Rows from expert 3 of block 2, named by matrix and row number. Rows with one number belong to one neuron. Each number is 128 + 32 x the weight over its row's rms, rounded and kept within 0 to 255. All counts start at 0. Numbers have three digits each. After the name is the row's rms in percent of the matrix's.
# up: expert up (model.blocks.2.mlp.up, 4x128x256), inputs 87-115
# down: expert down (model.blocks.2.mlp.down, 4x256x128, transposed), outputs 87-115
up.0 087:155095112144125155171136155107098074139134252139115093055147129141179137076124096132128
up.1 093:124190123183172122195079097099157102177207187173121111150119158106164110107171120115205
up.2 089:152188149140092137211122147179163125093207157143111150164083136130133056110136159119128
up.3 141:079154114172133123174151100146160075144142138142118109204134163119164122168166119172175
up.4 080:169091104159130116120119108155121128121143136084104148133107122142115080105153139103139
up.5 105:162091089157154123162144137111162084142132165135156153139145157121169148087160102137143
up.6 084:121142115056159105132056130144147127163134126077141138089071092106117188174129123081147
up.7 078:150150143114059144147083126143117110143122188208110132104152093139161106106088140120161
up.8 084:101103110139160167113125128097072063186120138137142154096148157094135098144076112112118
up.9 091:190090112168092172210125156143122098127093138127139152165178093196166119089151150146133
up.10 101:205171129136134124128126144126155125100199146097143125131074053147122107102158126145163
up.11 116:125139161179163094189107147109078088160167127123098102103110168170104149119117127103154
up.12 083:179077076169108104114136151166115148134095082089131085120124108112090169121137106145112
up.13 085:132160127133101160195109121075115144134172162201081104121088129102166084167133137102153
up.14 091:150149135171127055118121101098164111088176014094139176138129132153162091201169123135128
up.15 105:141199147167158072165156128109154090127202134168094142094106132125118101089141122112155
up.16 091:140175104108142098177133112167156104110183154087109164153133157090148093131125158164131
up.17 147:198059098109094101102116135104120103136157147155155163134101179111096081108171127105118
up.18 087:126079120143111141242105121133138143113132119115114147136130134157181115231111170099125
up.19 082:172137091133133167165086144145123111167112173102121113171109138107146163151104098041139
up.20 097:129156153152119099186116074130116104160194135200157105110099138152118029166144177067128
up.21 088:111140162116171148155089236121087118133230222027094134046106133127164123103104108117154
up.22 102:155170168148160176157074095114082112183156104158093074164084104132140112148100108091178
up.23 094:151174113160143115106139126096137064129177113154147120125094118086112092153125116099157
up.24 088:128115097131092127180128166166121117129119141152138115162133156105143169113165187152156
up.25 080:151067131139145126089075160124103103159181096150132068169092144110161109172116113103181
up.26 092:166118145134150088151130135155073118168096083129148140139123147120124205161195159149137
up.27 091:129089120134134121237124114152143130158151128068165165094138104168138177112086158156109
up.28 112:117176116128140086169119128140145119126162154130127171141116130071118089170158132125151
up.29 081:099115127109155112195125189130141104151181153097148115088107153087186169089136174201171
up.30 104:172044048147162161145122132119142109159157120105137162161091142087106129081128112164096
up.31 101:126192096083123124163142129141159095155077103078124140112116149080149139128121142120128
up.32 084:139163065147139109202097139145150122135099181018129101124102093112133126109172100135143
up.33 079:139110101070167085130120137102106106112140080084160118150115120143160201135143132107157
up.34 084:173127132156175094198140141133138166113178065107140122180110131174089089212159082122105
up.35 115:125165179088129161120133113163146113138137097122133190181163159139123125183127145173099
up.36 078:091107102089102144227093128079111077155129150171120134163131108106114112112127139107096
up.37 082:131050086137153146140172130117109085170078113093128131098122097147145194122120121138144
up.38 134:140180083146113146114092095093150096141112166134116169159175163128134083135167091154131
up.39 102:129137137121130114199130139135158135131145143146134140168139132148184141167144134119158
up.40 105:160131157124109135105097115155046073181116188139134086108131131101104149131066100067141
up.41 169:126147143096102126170150127169117058092109138132127152137100095081127132108109122199132
up.42 117:153142132116114138188122102139112103165157097118144129150089135123128179133138123171138
up.43 074:082105128161121125139096150105107147151149143104178105153139145131098134220194124133138
up.44 127:153171129153140151176172130114099120145137086146140089192172161143090112161148109068094
up.45 076:107121105112116161167080202137112085141134223107119087116133140138201105123116113095150
up.46 088:087176126160161127142173160115138107161164128083094082097135085087140122157156113118177
up.47 086:127117171175134189182157103120075127137090172135140138132136141150147151123107079095120
up.48 077:104174096134153124202077133122145135112169128061100114126103086090176133181165158126155
up.49 084:128167136182187099163122152096084050159205189096130123065083111088105226126084108140174
up.50 087:089121137134180154159133094122156142149100096156149052161116131085136152194166154068145
up.51 070:098094070096129106206078137156137116129125163107106166130090120100120148085080105144102
up.52 098:123141107124137113148091135111119102215189155144134127104091157158129140182103072125134
up.53 114:119094090112139101158166144116156165095124019111131203174187130106152136183149115202115
up.54 077:102109111137155162118113146135133165127197092156160131119147124113073149086153115164098
up.55 101:142145077106120094124105156129190121091122089112121174159113131092176162190153150184125
up.56 088:162146159148115108168158114129145081146170126116104160141063123171136113183148137111128
up.57 114:129143166134143111158138144115130101168168200136127107103095181155135170076121107113185
up.58 092:166110161153095134162119129095104104158139146150097143145147238114162090161176139102146
up.59 079:158094154125120126177132135161151075160140171136137132154159057093062138111109128160149
up.60 102:182139149179091129152144161116180113150171154164141162089083072132123098060152148101143
up.61 083:046121133106158045201139123118121111203167183174140142129104130110237215219093147104145
up.62 094:120140117112186140181097102110150149141154133078119148150127120101106159153141160133134
up.63 089:064144114110183104189179130127153111161130070122145091172115114129163159172151114142186
up.64 115:112151137152149100139121126062100110167162051153160047166097102123132146171147107064180
up.65 102:156103097169137102167132159175175127104151138068161138107109096128156211098125143140143
up.66 152:101197115072133146124116110067087065103093173145102091138188153073140033175136088154083
up.67 078:107143153155124215141108147154139084133164141151173132068160087093080084116110139126155
up.68 123:111148141146105091115143130111095136167145155150173083132115127142122165130122136068135
up.69 096:132088110138111142165187228104117140119235121120102080083109092151126088185133122136125
up.70 130:116187114109124116185147145134160133137166126134085167172130176105122096170150169173105
up.71 100:155165130090149180145062108095121138130130158034174141119158141101116096149143115134100
up.72 120:089180064118152125166115111115134110151152087147108169170141127069180110235192113177150
up.73 099:095152125114166139136118184122146130148218118033162160101104120111117118075146118115152
up.74 122:146192158169141161210116116106134138110171152205140084125114109120097033175148129100130
up.75 106:114176115127194122132138145086101113135142081163159076113141148141132158146141117094132
up.76 098:137106166159133147185129118136122136141157139156119088167123135153126134144165108090146
up.77 097:139101137121155139079189135144093113157077053111142125120133112143076141172121099108106
up.78 091:169101159091165093137086112136090108170102103145161123101153161137133167169119178106131
up.79 115:146175152130142152159156116118138132147131060140097086185174144121084137191162145098100
up.80 082:145120131119147119140134128134123100169154132173138176091116125168143082154152123115176
up.81 075:081097105103143128134191154086096109150148139111108125140121066107169166156115067181120
up.82 084:168172160110148147153108120144189130100145090105146123129158121107104108071199131143096
up.83 085:158100093131145119103083119094188127101118087126148116154081105137090176065133112137127
up.84 140:157153097097154124233093116164187143116175126106144169160137152083145133147180145207118
up.85 097:136178099113152167216094112149111112143102143067093152131145128109178134190109122136125
up.86 134:073166139088117125154115105138093087130146230159117188118103145091134129166104068146137
up.87 100:152136152142114154180097113108108078189124167159163092164086133121148144188115118127195
up.88 151:082087121116130187115136153133107111133133118132147144163131095110142139131117123110128
up.89 078:167114141060167158171103083115109077114184165115150110146129143153118094171137115133135
up.90 077:096146169098153154151093103101104065186123116111174146097162130127129102127107084141151
up.91 127:073143103117161086138117128136183107129154133131129137150103089104127146095174104170156
up.92 088:117064146141166131084174142152110150151106098079158112141144128165128138160117119097156
up.93 101:110156080132155114151089107138163115183122065152131107178097090126145130125141132131148
up.94 090:108129065122132149130120114123112119098104127059107109109131143115133111146130152133149
up.95 096:152201128153175148156130128136187082136203123118140157148126095115156083150133157116136
up.96 079:132092164154205201199160101138127133138158144123190132125156157141107081128148079164154
up.97 084:119163148131153137177133139144132137141119208140125117188081110123152111121151121131160
up.98 090:122160181091109152124137120133091068139135099149116126139117137146150052204109110105145
up.99 091:172075138090121104145114141106156137163105118113090160173105137157078177190115135089119
up.100 098:148128109163122058148111134121133097140125157133160159133063119097153181156124157158135
up.101 109:110186129110066136170141115190117086123093152160178123158125127114137060174094149145127
up.102 074:143107113165091154202118149106099128061156152170117155146145199085150044109139134133134
up.103 082:070180128151199129170084093124146123132114085099098094133135170075137091168125129142092
up.104 119:117164139163138125154147136122122114159124088154135058159143156111139163170159087104143
up.105 137:091119120174147124144145141143149093128100171088186109127136063127129205099153181160151
up.106 087:134135110099140124155159111124079058132103111112133097145136151176156166183157145125142
up.107 082:149081153192134143113111148152138081110183188136136157168111135122150113068119120141122
up.108 104:100163142120137142151089159124095076147144150154159103074158141120147128191132127112138
up.109 110:154163111126142132180092133119071156120121110138154119128110159117123180098091123113130
up.110 141:138080096123118135142128148102094117123168157105106168126154143115146114200116150150106
up.111 082:102127129097076131204094118139094164117122133123099080132151141136145101165139142161177
up.112 087:111134143095121156150105120161097130122134146117124102132103074114091078106118121115107
up.113 102:170058083140070157084094109101152109142156141178135178137099138125121084117115134179116
up.114 080:122175124152168159140115114127152110125187106123112079142091172095088030152150121092133
up.115 112:096174182133144172152142101117109098175119088160166083128116158120140145145120094068162
up.116 088:094169115179141168199127170138110198123150111076097128143136133105172137163067137145131
up.117 094:145162142120127144158106099150056104152136117137116076112110111139105093200115117083140
up.118 125:073170130170123155152152114111091090161133124157128128176175118101165093180120123139121
up.119 085:088081098177080118151153236126125101126182176107112126159126100126155139099133132155149
up.120 132:093140128119139117108123156143066077152148192139105167122145107123113090213088126145118
up.121 087:113071120116171176141116225100133108126170139035126066149144099106140157168146081095106
up.122 086:133192110143087138139113198116080104120165189137138112111139131139143147154158143108170
up.123 108:128097093181165107137065095104137150159143117124187139146079156143186170148180136169191
up.124 085:137113122112116146207111130173152140165098187037148146119123115165124165064054098130136
up.125 102:166122157112120121176144134098068118187175080156109115156110072130147122163124170070167
up.126 085:121159152131141092134156107110141095177131155145115156133154194159113135152118114110160
up.127 085:118154135145117135139158099104085133116088130088140089083178170144113084143142121104140
down.0 096:072138138161114127057132133112075111114140098134156093133112126145133132171137139151124
down.1 080:186143124134140085172094149108076163123120121116151115188147102109126146158093111113132
down.2 087:150143136083117128166132130146147093131186098108141103037138113122212058094105115149140
down.3 135:147176248127133157092128149123081108133170033156134143195132127133178144125125108113169
down.4 098:180158058114144110200142124119120148131195053137121170136153095149117131132126163126114
down.5 092:086154131143144140166127140117104096143184101124088106190097144135157146197142160137178
down.6 101:143119077096119177230159142175170083144075123071104129223151140138154181092153179108172
down.7 092:112131160103121137109125097127080127128255181082113128194110064112139138171115098137115
down.8 100:091160156145122089158120133111195122122115097127124122148149173133124122098158173121130
down.9 096:064122095156144102179099117143050128123156113167138147045129112156172110164090149118202
down.10 079:126139186146098133173146114150122127133150172109100123135147135130126068158141088154106
down.11 089:101096087111145130132089096140079151160147132106161098165117116082163124051085079124132
down.12 091:127116084084139143182135138139135076158082081115139125156135125136117106193091142089145
down.13 085:140066146123106138123108094159110167104123156120139104160154178081114086098134081132111
down.14 078:134116114135127085121170064139098136135169123183127114090116116130044160188139136115099
down.15 099:127135193135156124109119116125154123108145094122123158140124134126107052095127132137081
down.16 086:175125143111100141111104092162116118128093108139140102132067089157115119191125178167074
down.17 105:140121116097112139123126128158096129145137148114137117174075098113099089109135109132135
down.18 093:120103087110124109104142171157100095137103145153116128128118160148135145127108171116121
down.19 082:109131102129151150171080100147152067126155175134150146121104097134125107110119171129125
down.20 088:141150165145118143107162154142097159143151174099110070220135097140149075230125105116078
down.21 094:182136119126107092078100156132126182130109163167132131017132130128124105129128135136145
down.22 080:143114147078151144172081097116127085137166150166081099132150080162140161159124121102137
down.23 112:183079104128147126038140112130085114136094076153120133039108155115134136106134105117116
down.24 097:073095193113153118094126075102082150137175081134140127150137123139197076110101064122173
down.25 085:139179097129130125134117119102183136136041197200160082162156115097120146237088111086116
down.26 091:120091184091133171115121175123132127132032131092133106095152125138143151169144109132166
down.27 086:143088143105083136113094140126148082110124156133144089127090105175170148165143154135132
down.28 086:116074141140125121067128100128106124153122070083139165201123140156126165136079156133177
down.29 098:070166131101125207066121151136114136140176169155114120197114124138128142228083139131153
down.30 083:197179142131135142094127119111110149148138100131098114109102127110174136155132141109122
down.31 096:138099171161126115178109130149134116122129095109110136114118111177174159149122142154146
down.32 100:154098115121174133181121118123083061135111086093118126180112109158149116184113149142169
down.33 090:128097135126155086144107156104071119099122123129099119153138080158102108164115126166139
down.34 083:125098114150122151083132098092113100109096182106120170111174146133119143157110095155102
down.35 114:142145085164122120130144159169126144125082116141175169047168145171146130184138137131122
down.36 080:167121108145101136151086159154188201161116113130179148086122124160103108132117161126080
down.37 095:081170104102137127117142130124128044149118123096125115133110109116150110122119147107190
down.38 098:108120168122120149134130104137128146143139134141118122182141127133155153201076136097118
down.39 110:142103121142084152063132123160134084130142134127124096061109154104084123160151138148133
down.40 089:111131130113152108182115073123171154128187162190119130075130128153132091132141129151129
down.41 120:133163132157136071156137128153185116121112113163115153045139165082127062047136118094121
down.42 113:122101023115074135182144114169080158116126101149135169116113098074113098127137088119126
down.43 079:110136041110112163201138169095158114140071194127134090139169133149128059156101126117129
down.44 197:136154094128115148107127098128169105115092172126126114125116176123072108091135176178089
down.45 088:116117144122112189058110204134138123144121133161146083152155136144133133149126161136076
down.46 098:067156182135119146063142124107130121106112128096131084065073144101098117175136128151132
down.47 097:035147108153130085062087172124140061139160086097133155206130108127115130102095137142140
down.48 092:165128173143097130079126123118141000147110097117094131162112151118195126149127135149094
down.49 081:144088120183035085179121106123072071102104181145138093126155107119147132122110164132156
down.50 094:084158162155119120099131147122159138152105028119126159105129138123117140079144156100125
down.51 084:144142142138118156176151176092086118129089148140124173170135103139167117161151184134130
down.52 077:164113161134103198117116062133128154138056213105139112195132157141166143147177093119122
down.53 105:121152185133113132108138181131108115131181134132149107072138143123110092095105137123160
down.54 093:103177153135136120122124156116139160129183139134099134206117128147127171130129115146114
down.55 105:136129146109146176106134091139052107138083180101142131183180148116158124090107103150142
down.56 103:131166093111105134189137104131182086122110140142124186123129126109134160123113168114100
down.57 108:108064109147156071129104125137137130106204066083127114163133117105153090079072137120137
down.58 120:120204127112142145137155140131200149136120137150125122147149145134111133107096130141103
down.59 078:103131178148181125199095133093133163120091173177130111138110160143158136099120103091103
down.60 095:114177181112160140078107134151102110138137087089144093216095143153175109122161108140154
down.61 091:236101093144106209086132159132072113106126148158139138181134171038109168095133143093151
down.62 092:118107096170096097112159189147106093113095092129088158217111141124181090166152113093122
down.63 094:189103213123129112085105080139059137091111164106142122165156122149130121105151063145134
down.64 176:157112086138124151113121090116080158130108207132159104080101120107082132066111100166102
down.65 100:090162047099103139101148149127132155144036189100120098109151160120119111148110097116119
down.66 121:149134174109134165131103171098126152133072163143167144121131102134108161131111084109181
down.67 081:055131126100118100154160180078213126143197125144184112156118154118123111168082146106096
down.68 106:164122082125129100106126113133171077137056153142142127104121130116111132083124156107102
down.69 090:117102097139122136127146165112127163147034116114114124128143102083104126129132108131115
down.70 107:057172078118090138168128070108141082144179139139138118142141149116111074196145191143135
down.71 081:099185166094146147140120099146172083150126152174147148127163131173135055180093115108145
down.72 101:094189203115125153103117122138103126149115087184122145112175166155167107208120144127157
down.73 115:123054122136125105148104125121120127122083171143146147060143149105154152177105118154151
down.74 105:096166117142102117105146099135120147117137149064135099172113133139069089148130124126094
down.75 106:128143079104130117150135133149210102117123132168106145102146141126093114114114119121152
down.76 115:171110156124174107059103082122097113139111196096142134102081117112134135098127112165118
down.77 085:106161098124121099185141185085116136157162128129133076158130134150120118137104123099130
down.78 084:099114149105131133124130183096181160139113154180130113113140130117127159123089130138130
down.79 163:147141081114103159109107095142131124102099126123135111143110157105117132122153172131126
down.80 077:150188109161166135081104121137123171084135083133137141120093128106166093166143163144105
down.81 088:058138189145117061059116130150136168133124161115120135144136183154109121094112084133121
down.82 099:103166155082200117157140158098121090154175117160176175064089112113082082152103161156140
down.83 100:056128152091166146116147093132117168131152157142118134231148104120129102171126141099133
down.84 120:120153111154120104198127057168152164114088126103092144062120138141112100144172169138129
down.85 109:125138141110109091071143122141144039142151118143131111156086125095132116100129100147101
down.86 114:111103165126164094154114033134117122146148073125130132059101126133121079117138125137182
down.87 078:180132131123133125202145165142172146147145146094144085101169133119159125034151150118141
down.88 163:158122145124154139128134124139053103129111131170122112121073130138156130137148121135167
down.89 084:170137103078126146116133111161123132120097113109073120115112127093144111092128064132153
down.90 100:177115087134105121162117148181077147138122207111099110113106094162129153133185127154116
down.91 092:124136115151116063146121120117168111123146019118161163080150140076132090075086165099133
down.92 093:086181031122118133095141114134128105129167179103121113048089127135103056239124071132124
down.93 087:113100138132116122127131113110135162115137160129133115077126106167092152132153112131140
down.94 091:136145148115129099133142115163138110121098142105147187115153135125133106053129150132151
down.95 090:094108153127137159202122102135166142128089077092115159087121111116131104065135125138131
down.96 100:122121077159148087121133089098084079133145125130147094119087134151134079117110117128124
down.97 112:224075133120119145159127113137050113128136081162104143046132137110120167080132110124111
down.98 076:113088145094103135077106068116139110127095153133119104124118126082139157158138100140121
down.99 096:135075096111140115099111146138139196145141132129133150044133110125116130039115084156103
down.100 102:097148146108072135132147123106204184118105166137111105158132161149116137147120193103098
down.101 085:117162225116139093135148156143147142139079094134107112160159128094157059132150113142100
down.102 090:146132123112181148121125183139158160134186122184120127064164164135097139141095131100080
down.103 084:156091081129111112136127123110152130080082192129054107170173144110137112102129104133165
down.104 088:150097204112116105090131070116151115109140055176131160141111100112126170117091107144129
down.105 122:134074099095088145172150126142152161135127137091067133165110109147114126168157141124128
down.106 113:133062033145100109144137161150171120111100154162132140062138136116090161161127181154158
down.107 105:190177109142134116114140178147102115112152114184095136105104123114111112157124113103059
down.108 081:126097127131139114132107099111105158108138041145131171141096099123151147085104074116163
down.109 090:134127125124139103150117129101128138120093207133174140098112083176135108105108124064149
down.110 130:069076149115143140163132077124084125142174200165126114122128082141076100132138144140159
down.111 095:100030193091153146104114133137123112133051105153145092128095150146156118108102095136154
down.112 071:141103101139104164188117141115133115128088115122139098039137123122096134145159161146097
down.113 085:161180097169132174153140211150130148163148178153139153093134128147145105143109147117131
down.114 087:135133069143157096137149145108139124146148090113144124109128187121122098161135130122099
down.115 098:111143086153146115183134112138112102141134136180119096063097080127101149076187136157126
down.116 092:169136156102112134091128123113098150121135087089105092053156136115101075201108124113136
down.117 076:170101078138116088133103148156188105157069171121134142097146130122177098164145105173153
down.118 173:132143110166137147146114112152169118149129140126130134106146169110127102073127144135127
down.119 098:127143190111175153136124110132095153147127013114162131169151119151145133111132096127131
down.120 105:102125122114141152143130084110115097137104196160131116168121107152131106159094115132147
down.121 112:057100089132103109135132130135198098115089101107145159117155120132136139078134114131147
down.122 096:188160122130148108104137179106176112125111030149158145150150162122111148090112152112113
down.123 075:130113118184133116165120121081151130088148143108100114204190101136086116171150124118106
down.124 096:114151168121159133133116134125091075155112159159153109121112113141166118197139132110138
down.125 080:124128122117099159145113150111124100125124120164098148126132159121169157213132167173143
down.126 108:152144106087117096039132109134197146118056146153096129125084133102111079179137130111105
down.127 081:139163158096115109191128139144199115104089132126145103120101122112156046131133118078155